Rows from block 3 of the image encoder, named by matrix and row number. Rows with one number belong to one channel. Each number is 500 + 25 x the weight over its row's rms, rounded and kept within 0 to 999. All counts start at 0. Numbers have three digits each. After the name is the row's rms in percent of the matrix's.
# convs0: first 3x3 conv (encoder.blocks.3.convs.0.weight, 80x80x3x3), inputs 30-39, a 3x3 kernel for each
# convs1: second 3x3 conv (encoder.blocks.3.convs.1.weight, 80x80x3x3, transposed), outputs 30-39, a 3x3 kernel for each
convs0.3 098:538536500510493452500511491516483498525504486508528480516535482528546523456446482504484515525508497526531541550558533503512498450448450516502446503505455488492436553529511531535519501511485490491501468488453503514471486482491481523489487509490482501535502479497521511469
convs1.3 097:484482481512529497478519495523532514504494507480459503462498496522519524511505498502538537477479484465477494488481493501486489486492497468465497479474508459476513460499493502511487507491485465506500480520511505497491464508538508492528519475490476477508454443475498480459
convs0.4 099:511507481477465453495470455499464465498454463510490520498510522486493505421432434483515487503526505486494495503509497489479485487497495478506495476481457484462485494503515511490449508479465506509504480462473478464454516484487515523537510499543458446458493502507521511499
convs1.4 099:477471500477491475485509506514483492498484539474484536486509495553538521552558508521511508490493487488484484559553535539525507490486468480489516459492507466512482474505499494511495524490492483480484482484493478461455500498496502507519501524515497516519468467467439438455
convs0.5 093:505533515511522496531535526547541532507511493480485443470501491484535522485501505520511476502477458474452460494548537499536532514516509533530491516532479487494457510514503504522498501530495485488492515472439508524488467486491484529525522532546520486496508496444519513467
convs1.5 094:489478454507507464511521490474485513490472499534495487493518512511516501495497500477501487463490481431480490499512524504522531497525527495473473520499507496516527492473486488476472513501495502504492480495479483484501519526517498519527500479523490479494454486489483463485
convs0.6 103:512540546510533535522548557506458451503462470518471477502475477484475460457473455477482494501500492515501484505507525486504506489513522502512501481484462450460459527518517515499490526500492489526500497517488505478465495508527500499512506503513522534530513523504503510507
convs1.6 102:489493463476479470474488475526498514508484514478499532503493493524508499557533533482486513459472504453466474513529508533536522544545542469497502489515532468495503493525501463478468446452452499507511507501503495501484491520495487506486490491463505525522500521519502510532
convs0.7 103:484468488473473471468457471490499467492502490492529527507517488514493471475466448487481459490489468485489496533514518505497506503475491551505461543499492509474486498482481487489491489475492469475489474498508486491480497478489480454466471443439509516510478495512481483523
convs1.7 096:478474487500491502519506518511527546479500533440466538473478509468470495480476491490481488512508501505501517464467465466459477462464500492500512482492507478507489473482518484505516491504508476466504459472485478466480510529506486523516469486487545511517554526497524526495
convs0.8 104:487484519503532527487515477480501476502504494527509502481460501486470475509518500468518531473548533502520471469470501465501514489509499509486504499510500465473467507505490495487470470448474528533502522527491486481475492491478510484479524531497481459478506528529494499512
convs1.8 098:477505501538530510502511502540527518515515490500513479497490488512492504523491497444446489473513507494534541482482489492502508513526516448504527455517494493491483499493483487483490499488493467483479496516531486506509493481491468482485461497476515522515501493506464484482
convs0.9 094:511476498495477508539510515480501484469508521497524532459406434491417434552523492490527498431475513469487506476417458518465478524490480482485498465482489472487497485471502491489497522536518486503529464514526479491519494494522506502522538515525477481515509510495511492514
convs1.9 099:511513527518498518491474493513523516521515497500514481458442481446438470459451490506483487555516517555539551522489468500472454511512501521501467519519496522527506468477472490501500489498480483492496518525518468470499475465482490475469484479461497500517496518514524498480
convs0.10 102:482465449470437408511491465454509503452507535453526550512484470512502480504511510472483510487502520478495506501493503500505523512523520441488491490519530524537526459522518464510510508520503498513490511492481560529496507494487497493492503508503502495487525515491502479500
convs1.10 105:502504546493488527478455479542495496512483510488479500519513503500485490497486498514494493505494469507493467494495505491494510503491499478453497478474497472501502463442489492514497494537527481480486508539502537570529508472481519502530534532564495469494494487511472489540
convs0.11 094:487482488514489507518505518506489468474465480450472498498506506490492491471463460525505494506500500481496490467466484476466473506491503479496487487502477466442454469491536480495520476479483482489506471492500474487472488491539524506549533526522503486473526515506514500492
convs1.11 100:504514530483478505498488503520480458522493472530494492485533504514549505520563495483508475478502477519492508534541552534527527514525526500492495495506500493517495500543499480532501468530494520522505511538512485507499487516457518545523501541490502540520517526510536471493
convs0.12 100:486501513499520527513548532478495514490518500536538504515515498558518491473449431499489475495499483548560501547525501549494475476453472495484487468490497504498479504497525486499506505485481478476526459504532495522521525507486473474486462469510507512527497502516495487494
convs1.12 101:437449459488513524486504540483519503503533491506513509486471500515533533512518520527533539537521517522483506479479501477472492500502510492521464505477462481453500504526498499513518528523506489498497521519502533498480518505467492497498464473501511514489507499467519489465
convs0.13 099:527457518532472499489506528508494474500513533492498504500492485495465474501517496467530518454503547456468544526514524524482514507503520516437467531465517479486496486417476541454476520447459482486540515498526507488530556512481536514494492520502499485461486467469453491484
convs1.13 093:534535561503470517499514533482479460510482481482498531506504462464475460485487494508489496510520490522519498481483512496489517507504535508537507476454478451471459481526541501505520544496444461474526490478495518474429481443443525495475507530510510492498497501512501501529
convs0.14 099:518524544528530533475486502514529514519521501518520517510524517508510501506507516506540525513520501498471490529537546504515523485486505526516543536521528509525546470502495511517486496542493482485478501479489482485481514461463490462477476465489466485479477495490474491484
convs1.14 098:526520507514507511564552529481447486460432466492476456530534524495504496485514510482464477468480484487500473530525540524532553504512529436437480449448456464447436485443497458402458461416441482478478472444484491502516497492493485483477488508490487482490482458488488479509
convs0.15 104:461485492469474477470435443502487486471473482483483476476509491488517480473495472450488503462505494469518482480490513503525541497524533485450456469428436466445485536510503505489492492498493466500510474463480500457465509495470501486474493490486503510524507509517496502504
convs1.15 098:463472484475476486489481504535502505518488511482474509518512498541546544544545541479467457472465466484459485541545537526528524513519519493478487457471503481504521503514501478494480483485479490516517477507505480494488491473484484474498477466494488501480491494490469482494
convs0.16 101:505515516543530514515507502526506494520492518488472513469505504484505526486516524470495508483529534473497497517555539498546565485527567499498486518497475464488477461490489493477478482496502480503487518506482500511457494489476492488496476498503529512470507510489481501492
convs1.16 104:509479490501488495491508500472463480483446465516488504532531519522526533522522520489476478460486482469490495528513518512481512490473482444477518474487506486499508489491518508484504522508525494473465502488490474502495525486503481495502464500528476468466496504509485518527
convs0.17 099:487484466529494480551493496529504494492510489451523488503517506485506496472476497508529489516576496469527510462472506497495511527489506465486468484497493464461502477461482464504508482497515504520484521525498496513490518482522501483525509499479495471513497458506487521472
convs1.17 094:486499501471500507467479480519515468546518493518464515476511481519525501505505455511518466494490447490467464555531527542513502520502484500485507499489513485496525497508524491543488451525505474496485479519521469493483442513424517478479516476483505553502511477480494494514
convs0.18 099:540491475534508448529520461500513522448481501460469506484476485491510497483510504503484525473491515493511479484462476498493498510511520545480483508483497443471479531513505512511521476509531488480475495458462486466470517516468497485481453440475501465463514476486517526505
convs1.18 097:490507519471470511451460506480471490500497502497497449490502478486515498500518490477467448490475467495481490460462485470471474487464494495519518506525510512479528483490488479473494465463468474485491489505537455497509518463516521471494496525509510517518494480548499455513
convs0.19 098:493466514517459495526477462477455474457457478436464510463452450516490453537515454484488499458475496470494500446450472512496486520500490438484514478524518514525527414495512468549531470517503477479484509553537504544504465472509509516497505512486526468462513474488496461476
convs1.19 094:528513529523522535512477466520469488518496505550523512465448457505503492486486475555517512541533497514516520551560543544530521534516513500499503520495498506496513508504490504539471480488487545553479506520479454464472502514495520508520558494510464424459476459490496506503
convs0.20 098:461458461475452480462453464458502502470500518498528530455461452463458445466460448477480508481488501501504487539520509523508514499506522494498479476473474462477490534558533514523511515526525447475465484498478506497447507502498535503510541518518526517507502507510493487505
convs1.20 094:492499528499485483503491489539511487540492462519467458486475449494475441487460449503493509521496496541519510477471477466468457478472467500484477489475481465461502496533493472528507474491492532547552523549552538554568502486508496491501504483494524529538491506529482486537
convs0.21 106:515496501522506494523510489463451437467467471483469496482497498498516515492507517491469463494458448489452430503521530530561548538549532523494490515503491512508515521504527534510512531517507474474487473459451481451441501505531501501499507491504537516517514507507497504498
convs1.21 099:467475461465485472477500488486477482497480489528516516508499502537530533532538537426440450413435460440451475538550553553547545531529522495485486467483503461471491483499493469499505438490512519524521489503509463481515504517540518536534529529519507500498495487491490471496
convs0.22 101:493491527488506519478502511489498484490505506503535488490519532465496520475517516428464449438486489472478491502504557491499532487518531510472434520513467488475482483472440506496444476451466507518472513547489476501475520474512511497490490505505470504507442494506477478490
convs1.22 099:511518519531501541484488534525547551543548548505508520486483489478492492486491500433428475465458480453455488474476501479466477491472499503507528455478524453513470498495498478514524479495497516461490511482507506481495485504505477482510499487486526502487555562512511534490
convs0.23 098:469454445503448424560500462474506530472508515449511531520496520508502517495491525474502460507523488470472488505537554516502551554518541470500469478493487470473489493529502506522513509489498466489473503499471534511505477523510490496520522503479521458458508467464527446446
convs1.23 099:492530563460457503448450464527527500522551507497499497453454460481483478487493488502482462483487459483495456479471477505512520541556547532467487525506496496525520512499522536522509490496520494498504505503503490468500490468478523517528526538562506492508483494536454463525
convs0.24 104:558517513562503507568506513473501479497512500496505483522470479488484492511508509516557525521554505499536505475450475471457478489473481518494473505469457484475490485492479476489470477498459535509517527504507527515520510511484502497486494490491453470478477467469476452460
convs1.24 108:510511531470484525489502525502495510509501502502491476472477491447468492453484504508513474499504476494515495493492508495482496502487503516503494505495482516481481508505527500464489499437446516487504469454488467456480492455448500484472493492506488463476485484485487496491
convs0.25 102:536529502469455459502500488468494537479539497523548476482497482501513496493490489476457467507494480508512484513565531513533510491489474501496512469490510468505494518487500501492532483483502488447473442412467463463485487511475474484495476486506483472489501498517462477479
convs1.25 101:477504465496496495528535530458531505500513462527466463496491492511513505524516520498496484498459448486437453499514499523519519523516496522493435542471451519483498522498479524482489510482504526462463533470478507454455547517507538503483517523491499528498505511512540516481
convs0.26 098:476474478463460455517519499474487447474513497487539555474445464498468457527495492468496475468521536488523569476484504483470480511499508481497521520502500496508519520497532505473509522510534485528529474516516500552539445524533474464510487474457526511450533504487521507530
convs1.26 096:510532520483517501465505503512474434540532490503514543492458452477457460484461462490505471473496503478453469533523505502491489501481476489520503496522544407479505471505492501522497475535517493498504499530535486502519462504501459519538466483490498488530498491513505506525
convs0.27 101:473494476507483477503478482512484461514479483489492516522507472547525464513494462473481516490492535450480497503465455529456471532477496493521486515500477501473494495510502518518507531510507470515509484509498476507473504509478500495491497489476494485500506469526504483524
convs1.27 108:523484523502478499545551533516484459488467477447503491492508505508523505490521501505499476507501476496490492527547553510520545485510530501479473502488504486523517488508520501501509508529548452466511487493516535500502528491473544508496511492498500483509515456505530469490
convs0.28 100:471480505494535550523546527465484511487511542498499535502493480521508493517505494468460494480469502499444481507501491544562512549553502496507506490540521513532509518503513507520510538536518501494498493485490493479469499515493502521499484492494494501497499500494500493504
convs1.28 096:455489488462500498444487490493486493499489506553551527529537522537564538519553526466458473466456454463462464531541537537551541533541529495470458495481489473461472472492477489485495480493498538529513530513523534536549496481505498503530511521541503508515504497503493510501
convs0.29 101:538565555550579578548576572531492515527519520542508497494486460476488459473470466505483485502505496512486474524517505517529501505521500503502518481496482456458463514519501507514493510507497498489473498492481478465466482491510470487501491491508503528515497515514500504508
convs1.29 099:472487449472484469474491469523520509518505483502499468519513518524522529548538546470480510448464508464469494523512495527526502542527519466467473483505492482479488487472475449451456445451467525518524506503517503491504477465432467458442479492472510504510488496509489495507
convs0.30 105:512537526525522511520493476545537539526497489498487488478475474476499505469483484477467466520493453494482461460488483481517511490510499497508506485483479502473497500512508478461490508499510474502527464454497474454465466481511456478519493516535509523526464479457459423409
convs1.30 113:474503496488523511482497508507482507499500514456473475456459454516509488504499487520533529509517535523528529504503497500483466524524504487458503465503528472509485519539513500507505509492514497503510512515543497500530523504526507503502494492487477488476500495500495496499
convs0.31 106:511504472505525480462517492503504526490477471510493464505497485505476476504489500537522506529525520463486493529529510475471453470475471499489460527536475510527484430436454479508429508533473489466471479513499456476484491509504478516538487493539500490486516496485504507496
convs1.31 103:506516480526551544575603594435467504489497473538525469527528519485481476489469470490517536495519509526504530529508535520501512499482491481499486485479480522474495471493514493478484498482470490530539495526502488473469502521509494516488517515504492487486501517514473477480
convs0.32 098:427499464444489485491497484471488487478502473464493473484491499512490492530500496539568538508549519499511486501519510507511502536522522437518474483513505511478492474496475513515486469498486533521490525503483497486490481477487506480491513507480502469480451481498472497499
convs1.32 112:535536518526497474548531527449493462509550512521522490500503486507499491513495479516491491501500488465503453494513495526551535541540521537485514505490502466496479525524529512514515484484493546575575516541576494507513454477470507517502510481498478485484489464475449466464
convs0.33 098:473493508475484493476484485494469492493470487480463489497521490506519484479486447511546562506542535467501510449441467467440450500471450509488489477482482494493489489480489470456458470463463539522523517523524516530536503505504494487490507507506509498494513540521513522518
convs1.33 103:467479504469477481487499489479499508481503514485499508465478473482506490492500495512497466497492466483472472502497497495491510487483500504508504507498503517514521488489497483480474473481471495507531478495514471497500472467467491456461480472456508508485507525494495489490
convs0.34 101:466503483479501487475487506537518495525514495500490463488500491504499504528489500519546521494530525472509498441481477487499503512520511506499469507480490474450503517522488527524496474501483500502466517492464494469474482453488518475483538524503498503525491499501484521519
convs1.34 091:518524556480493495454493499468452431526496471509490471489499513495489503514498509502499454515525509496513498516501526481462491507474500489469462480458486467462493526521522553527505509485478507533513517550539477519520506516488494528524501474495485510516480507525501503521
convs0.35 105:469488477454464452482476466439468496469502502495535531518494490506482478485459464511486509501480493475487492540519529504470488515466471499480477499488488502497492491466474483471485481487494483492481494504507495518526515521506487488498471461459526506503507523498489513497
convs1.35 102:490519495483495489513510508503527524506518528486490518480494501473466479485481496484475482499497496485497499474467467478465474493476496519517483492511475493506494499506478496524504495521527492510497477485474483497481531520507528516532493522514522549515515563532484511517
convs0.36 101:501499498508516500482491484509540531502475492494472479492468508535527474503528474461528563495498485543523482485472490518519500502523487469518496490511488492473497504565499504505489515487497497530482464460524471449480445467494476471502529525506508485469501523513492532532
convs1.36 095:485525515508540554480506495547536518515504469468478469534513478551545505507513498460468513483470523537531524515496485505499492514531508504499562473532528526508470474493480468469486488484523481502495524501501509543548542532522505486464511498442509494510528477476475483460
convs0.37 100:501501516460515533441490499432457503481482494548532529521522506496484485475488469466476536493509528509526502548535518510481494467493475527530494475489479473479467505539495490517476468467419476498482484511507477514517526489469471491469471510494532502502501478473444472472
convs1.37 104:493462473537492507571548540534526503516521484517512488495520477521542519519525528509488527514479499522487482491488510505493507541512520490498471491469448485460487468486497479540509485544491444475494461507491510558475532482493528506485496505489513495445461446476468424460
convs0.38 096:511502499496489511489505520479497507484546515514558495515483446501477439484470467467488509477492508485504495548537512526486485492469510499468512483503528445520546494474518488469534479499527466484529502508573477505518502511497504470503477469511507484493484475499505505529
convs1.38 091:505484497473481487508514513489513466506518429512472430509496477491483457502498474501509497538503481529485475466478488481473479510495492513546463507465420460454500528529495508490470502498497561506508567511497543493484498518500504502525510496511506552533523512513506505515
convs0.39 103:497504512494491498524485504486520502476508508465471490519472459500494486498524522512529524545543520506497501511510507498514496494516491501505483494490499495489498506484493489457493492457488467473504486471507478488499485467456477453473471477480520525515540510501527489486
convs1.39 096:505515525503497507518512503492493505514510485514506496469487492451464483485488502491481461468466479466477477524529530532518521545528517516478468504490500494532524519468494528478465475481481511479482488465496475474484499480481509502508496526565537505518537507512513515507
convs0.40 095:498468488518494514496485520512497499514533545526539570488500487485510495481493489478514520473526533451496494502507493518533528492499502519527538505497511483484525515533528519516526528520540497507519514485501497472507500505523528479499525499493467469448453468457472463468
convs1.40 090:490491503507516493498516509508462424515452396510457443516509513524503496537518491467457459467455448466445452505504521498489505515505519470468457442448447442463478484496481479491446466461455478483494501517519526520515489504500480495495505501513473475474437438452460445462
convs0.41 101:520506482527507459537506463452480491462503482485518499492485467465456470462469491523483479529473486498473462522514503519503500549521524485480499458476506465499492478489494462469509437484501506479471512493494464452458492514502486507495528519517508507527496498504533496501
convs1.41 097:475517512461499502476507526467556541495565515517539481460443452451450446446467470496470470521486495520498508513485466520500471523501464529515503530519496529497516538533500516521508489470504504479471511508497489494484485511520490507531459459468514513503514526512510510518
convs0.42 099:511499494542498492484497505501466477517510523484491515522515538478495517457476479446498459480524514490492508507497511536516525535527501472477465447428476449445488530522463498475475470479463472510528498520530518507518479497512533540488577556501503515471488523455504469484
convs1.42 102:512524508497515508476504526561527499539495492478465486457459483505502506491503534484482472521521495481496491497492494505514513492533556527491452505480492482523507516479479507479501496498518539509488505499502468487498441461489513528506536506522474483492476534508484523505
convs0.43 100:505484498463445448439444434499480467523492485492483504518531512486469475465443442532527517542537518493552548497477500485449473483479466511442441492478424468505472497463487464486487481532508529509493507530500539545507532504494526513479508501467469515525478510534487501509
convs1.43 106:474486478509505480526523485533517529501509550473524536484486484487494499492499502520529518528515510518498506520509503504493502495505495492501500473472480508508518492506526482465458484478473484524533483508503470478464469478505503481513508495493510493489528490479523511504
convs0.44 097:516465456532478467519484426472467511476481499491505491508504466526502458506495451498499539470461501480490479529484471556494467553515487471447488490503505505509490459469479482499514470495498480487476498519515462484491478466476517519490506513529491476498498486502503487506
convs1.44 085:528508522526506545517483522495525490532523488551512483508474473514518511524537515503502510524514506487497504524509494532534511525506501515507467532511466477474501527547505523539507517488500555542486505529481478472473493493472491486469477458454513518514500491489510493473
convs0.45 097:453468473450437463482490481456480480475499506492519512508486482480462463444413436477522524470503491459515515536513510468458474457459472496499477485494487505508495465451475470480474476511512514514516530530493536547501520512508490500512497478489489476490475480503508515508
convs1.45 092:479493503482477486508483502514525536521534520498525524477461472438412423448431467500505510515516515518505524503490484481487486479471478513522506506506490489495515495525522501510507499513502489500524442489495444471471481492468481490480507470482542519526488481490498492520
convs0.46 093:457491509487496547519536550480437431518474465550497489527512491534491474526501493526511514502491507512490472465487464516504497526533531486510465489507494466469471517522468537526474503506464486491508524511510502475460487502513486511518504497503529544517505538521489516531
convs1.46 096:502498508501491483507505517494487472495505474524547548536513507546525514534528529485497470494512475466483470528523519542539533542532524516487471529515492507507517510529490484520514481498508518553537497539547461506524488501484544535504517526505527538520525545532536530517
convs0.47 101:520546523551575550480506490538505496514485498508492510478492483505513508529524506520524519512529518460472477487520514491515501486484479501513496503496490498486481496497481494496488491507501511524505489520496449492470497478494506482484508508504480492470487506476487490485
convs1.47 109:505495439503522483535547526504467485492439452515472466533543548482487491472483496517515498491492488484504495538544537506503501479487500490432476462446474483502500486464506486472497501499499469475487479485494483492506502496482450443442485473491476482501454464466464468461
convs0.48 103:490491504525465499508480514521489488502515503496516496519511487545507465516505476453496550430480570462486530532490497545477498506459486503478485489487477459488475502474469518498473513511472470534540478536546493547533503458481483491493481475473504486499488492495477508503
convs1.48 105:509466520502475522486517538507496492505477464502500511506461451467460462465488493506484502534491490522482504538505531526495531500481526496512471494455472481467506514517490494472495534496518500496487502470468525458475490457469538470465518504471478484501503498505527490494
convs0.49 099:450507504481538501526539492498542512504471475485417436456487490491519508482528489468493524464491519509492479453500495464519528487524508494510486511526498523482479503535489501503475524480471495498470474461468495456493520526509515511530481484496527520497489541512489540497
convs1.49 100:458503494518525496496472451511509545493507552482533535519486491524524531523503511472481515485508531510536540498501510495498509493507513479496519457529482503472469570520473511477459525488476514516488534529503538548500524499532526495516505516514519531481529513517511512532
convs0.50 103:448471522466493532468505537508487481517484473519482458496516520507520519514504502473465501449451486484463477453502514507527536524543550483475499483485513482504531507507493490494476500532503526517523510507511509508491494475460537490473542514463499507514509514497479490512
convs1.50 103:507490479514494484494471455503503501500525503523539500516516517545544553522510531479480482478493487489481493526536542508519539482498528500484467519507498486466488484495479514523493519522503524531527492524533457505525468486472531516503545522495482492496486489500505473485
convs0.51 101:528520520527514479513487458507495482536487461508470414433471497447506535457507523512508475532511479486474417446495517449504535492515516496492474508496460510499505493505499509499481505522521519515513526505465500482466490491530481475498512527510517506500501522499519521477
convs1.51 103:497507492484497479457459471497484514485480518515506498501512517526510508544527498479493495441489507466506513512492501502483506517509501461461528453513543488517494508508493482503506478491500494529490485529543513534543499537570506504545501481500509541502517535524493504543
convs0.52 097:434465498498474496485498495485510480516515511528494496513535523504483484494452437485542513499513503531491496469510542478497516516507504489518483472483497486464465482499496490513511514474505519495488520503487476464485488480511470507484475498493508432483517491456498538476
convs1.52 098:463507511521487493499474480516507480517509496487484507514519482521514485544527494509475487534522479492512446465473501487491485505521499468479513492462451484492471477465501490494522499508550496487498502509468478525513502525521510527521482479515516532505483500503475433460
convs0.53 104:512458499479504521505555544488518531505510522487476464506528525496503507461468471504509515483494504476519516469464471453486489463502499460413452470476493503539509471436499479513524525558524520498505510542511528567510489488471483519515505502483472490478484475482500510495
convs1.53 112:505528513514534506440436438524505526531540528523508506516493500522506503487484492515543534498523527500505504548532535538532541494498497485521500515487484479452518477492497469454491494475532496501498465489489495472481431457471461460489500475518509498507467483492468506507
convs0.54 101:525495489526490483518515516483416431478478511472543566519531512518506507484448464527504445522513495486512545478502503503489485498467476482494462484479490464459480513524503512509487500474471518527528533530502502484484499520524498500480534498475527512496468473469499464486
convs1.54 104:498524536502534519469509491530519485536530484459477512493486497516499513510510487522518496523535500491465478485482515492492514518541557504484486502478478514531534478473482515509466531512492460501496494484487523471496469474451482503499480467495517482507484476480486491542
convs0.55 098:489490497490485484507499502495506499508539494499522502513501518482472516510491527503468463526511490496494470528528499507490474512478492490470477489493479482502460511496501512527496487484486526506479534505467494478485493557515516546520503519515483478457505494478520505460
convs1.55 100:467491511433462506501513533491527519504560548509542526498484482478469463481479479545480497532519499544517520506498495519517500534526516489486498521500500516479515492469530517495532515475494491484500484483483457448463467495535473532568481493540472456473495492488489501507
convs0.56 102:470514536499538557496512544510472476498468493491463490485502485491500482499506483444486509453491542489489523476519530488534546488517536493509524481480490454460459484508490478490463476479458497518511525522501505485468510520470539519494515496460514502508492501507490492508
convs1.56 103:521480478522500472500517477490506506477488520499512528506503497500514523492492519493458491496476483516495499499478511491477522492504532456485500495502501512517505526512471513492466517476457514508492519515491505508471462474476523522509544542519454484456463483474510508517
convs0.57 099:454486499478479511470476511482481446497542504529569519486506525480488501481481518500527478490554507473533485531511486518502506494494497522519514504502500481495519483499487500505506486542551465503500480474475479506500515506509521474482532457463447428436448464483493491520
convs1.57 093:526514499521506467523554489487486468495485449502475453526484498476429449480436470505498512504508520522492497468474475468451463501451461489504458471464445466443476493553557477504522509520506491492519507502508527514505479493479505498480494480481505517501463467475477456457
convs0.58 101:524517512502526508495534497476508501480563513475526479519506491528511489501518521506468483524498462497503439510498466537523497518524510500495492474509499476537501486478482458455491485494481550519500484482505475492473493517491467476486473483510490499512504488531541521518
convs1.58 102:490511480491506502460485471467519482499553484511535462504498508479490504483475493471453465475445430497442438494509496500485487534500493469503449499447449502449486515475472523499489500511473526467479542507490548518493521481494506492521486502521496483493493478502471487472
convs0.59 099:533498509520486503432422442489513495499519487475499492533528501501505497510503502498489517511526519472525515524530518481497537493483520504434475539471454519528480439460510480485505513512489485479480521488470530480488503464483502481473488500482481507516476491519483500492
convs1.59 097:488499516467510534496531540488504525463479496478500478495478498474477485502496498486475509497511499502501498500497501513505504497477498472487476490465451518471475482485525515462462527476463501492522513485492506480474485498531510514563522539542490461472516500499526517503
convs0.60 101:512471495502480457501509492469517486487517503471468499504493503471464487492493498484468488515486454481461443543517524503483494525545525493460471534497470520507471456465471515504451508500495505496484515498499496467500524510483515501518469517511491491531494480496494490514
convs1.60 105:487519514446465477483541557459509527484555555474548533508509522493501500527524520480441480476464497515498507523508488528530492498493489511510541497492504504496464449467529505492529516482479493478541474469502476445441477472476514509519522504479524457477547520504508514494
convs0.61 104:462505486476519500477524517513501500485467489478461491477503481502508494489505481477516525468494515498492501459486464494516500472496488502552523476506515457464465508528513478497499450458478496492506518518514491503515491516495516527512489481464488490480469502486470495489
convs1.61 118:509512496545561520527537492525511460480496468469500479478476496507503499486475480505506521531522509545539522508519524511522520506523528485476464490484469501487474519523496496475468460452464513514502531529525458466479513510489532530518553534509486500483512517496489480496
convs0.62 098:463470499484474493476474469536541520531512492480468458479487520453490490490509482452462477467494474445468443469456496499483493494517523500464484491493456448441459507478505504509486489445515503511509519545501469486498504503491532482483496535503477518507473508501448408475
convs1.62 092:514513477492508502487466461496464483535552550474487472497489479484508486483490444485470473488499491506519529503503490496483483486504513472484523479551503489523468488514515492569537459460453477499530496528537454468467499477475499496486479481475485463517524533538492531467
convs0.63 099:529487494496432454523439456497513548496486505513522477507500496483488483455499488470497558485490518487506475525518521508479469511479450477499525478497488477489465504514518495523480471529492472466486462494477493520495490440473458480507474496539537522494513522508497506493
convs1.63 101:504465513492439503530461506508472509506464489477474448506500499477474474489505515532522488529542502530522521502492518529518539529511533486499458492499463506485478526537522468507508468473495511539487453503477448493486526477478528490506526492503519495459480507486475472495
convs0.64 103:510473501466442510459491512459474533471517490529528466494501521469490521458511533486457516491492503484472463524515525506483500489496499461455495424504507432522520495461444465499506481526539490449450479473483455479492500478465514487496507502503493526483501505493501495501
convs1.64 113:531481482543497501539500503413496517487494472526449462511481466493488477513495493551527508552505481524496491496511515533511512541504490504516478525493489516486514519533487503502527498509536531521492489501498488478460527477485524474484522517503509502498522529503498538481
convs0.65 105:515520468524536492519533518465464479467453473488461478523515513497504527489489511542523493518530503474515520513511520484486496458475503529505463516502471473494485498493486502500490482497489477488446490501476499497481530539535541539521490508509503522519515508512512514531
convs1.65 101:515502495508515504508537529465487510485512513508527546479494505496494497495490485500505488485494488467475480538523512536541523517513494555543537530530539548523546482521518486501492488516511502538576460507526453474500470477506496510521505475488516495513513510502520517499
convs0.66 097:517504534498473499487497505501489502479468498484481488466474465492491476503521495479452478483471490453438473506506496515530544511520532466470463491477469495497491460454457509453428509477471497498508489484490488478503513497465500542529474501516495490460488492489476461458
convs1.66 100:511494494482492506509547560498485486497465489505511489498493492486492491510510502473478461481467467487489493528532521540539522549549535464462483466446496489504505462458506474452508504491530474445476482457494485454467510485512538506522534531512453447492446438459450453467
convs0.67 097:536528517548520492511473446530482460547526494531542503479509507489516523477474482509505465498505477487497462509523525511531520492492482494517502506500496508507516500497500486474471496506490481516498491498490494484478488490527487507493505515500467471461452456454470468471
convs1.67 093:462462446475497478474509506520526525512499515524526519544552539559545541535521524465507513466498525478504527535535535531514515509506506498462482479475500474481494516457458514462461498471491507501483511506485481478492458470493472470485505500501517500473477461458496474490
convs0.68 095:538532503551504468561531505499539513521492499528488501514509477527522490503504499558531511558511487524489505520523485503517515485486506537504470547480444534492473477463464541478468524494467527503501507471471525493483471496502510520547492498494495487478502539501472506494
convs1.68 100:546554508490512471503515498505497481466494475471491502497511530498509496507513497542548565511508537523505513534502512541518506491490464488494497470476477499486437498494483459442488503414504496524539464470505499479487511501506519506465508486448488513475473478457479450447
convs0.69 095:502479506531497489532508493476444483502470505500497532497485451542518468532524496477440480495472501475476494526512479544527500515490494468454493489473479496492487488482487528515497495482465486485525489494522486480495512517460499539514497502511502496505496480504504480488
convs1.69 094:488493496483483473507519509514518477496490489497537519445446458460481468514508473484488475515482490509513525515512507506516500525527516486474447475474478497529512513496472515488484539523521514512487514496491514495481494468470529514488534539477466465517482451483519485485
convs0.70 099:495496513493481502498496505512497483521479467500471451505509504483487486451491482516513514528527518504525483495496527465470512463481527520516467525514445482489464503530503538546486523515468505539517521550520535508467520518473502500470487476463494487504474508522481517505
convs1.70 105:498478538503486533504483522525536521496501509459525487511525519517528487545510490478504519477518511478490487499496506512504505499477496467509517494501475500463493544510527525479485496450473500482486504466468528490473520486465525477469506485476534526519510504517485514537
convs0.71 096:434458515406422496473450488512501497506495497503467453486506506524536505535531523472504526470485534462457494486494503508518517523505504482474497490496498506518499480473484505525482488535482498498504491482487513522483497451456509478482480483483470451463473468470478499492
convs1.71 088:540506505512473485521486475482491498502514521509538509484478470479478476485487486491481453495479455487477484509506513515528528502510519475476477490491501497484498479472502477476501482460482521526500521505516503501504483496477500498496503504512525510511486490494500463466
convs0.72 101:564541485535515477539506471475511505475530500475525500525519497523524490505501494495488480528509486531526500536497459521503452499484443543495449499488471498494496502485523493473520490466485539513507509494505524487477486507464521501486509492483477469512463459528479477537
convs1.72 101:471510481417452464448483500518534501527559515515493476461486516496530536482513516541517485532505478530508494481511493498509491519513499507507462496469474475448495472532541465510532449460511491481497473483511463467480496476481545517512500482460526463471535462468513479461
convs0.73 100:514522532528521519510483486491487462507506502496498495486500497494512512495500509479485476492495485486473465491520526516539531513514510505504495498497491502506519502475482500469447481482457497502517506504492492498494501467484501488460502508480522505514501484500487475480
convs1.73 092:465470453467476444472502473509489502514496512533516524503499512526512536524514526483491483456479488452473485537528540524508515512503496481466476453474489454485487495488487477485482469499506482521508463498506459488488498483491523510521535507528513502486509492490531491516
convs0.74 091:492481505498477484535548553499505490526572570537579567497470453504493487506497491452498521459510515466523523476471456485490477495488477533533552525510517508522527484498524473489516477488532518536562524497522530522536504501489514485481531519517446438428458436443500458466
convs1.74 087:497478481482475471493502485497478454501471441483452428514501511489467486501480488468452454488469467491469482436422451421402435474442478474499477460465466448474479464488478441464457446467447476475475477491478488482474471475473444465471448438457491482498455451466466444464
convs0.75 102:509535485479530485518576532510494501515504515492502512500520504501514506511513498514504493487495483490507498471479464504513495487517496517511496489503494469482512519496492501493492482459501520523508511506493476482476492494499515491508474495473512504482487488475509499503
convs1.75 107:498536495507549507471507490525520459525519481492478478483484505494495509501487482482475501458477487448461472486495489499509497520535541470465444483476465464487482510515472486478434452471456512504518539541531496506498433470484453501500480509507526537541523534539512516534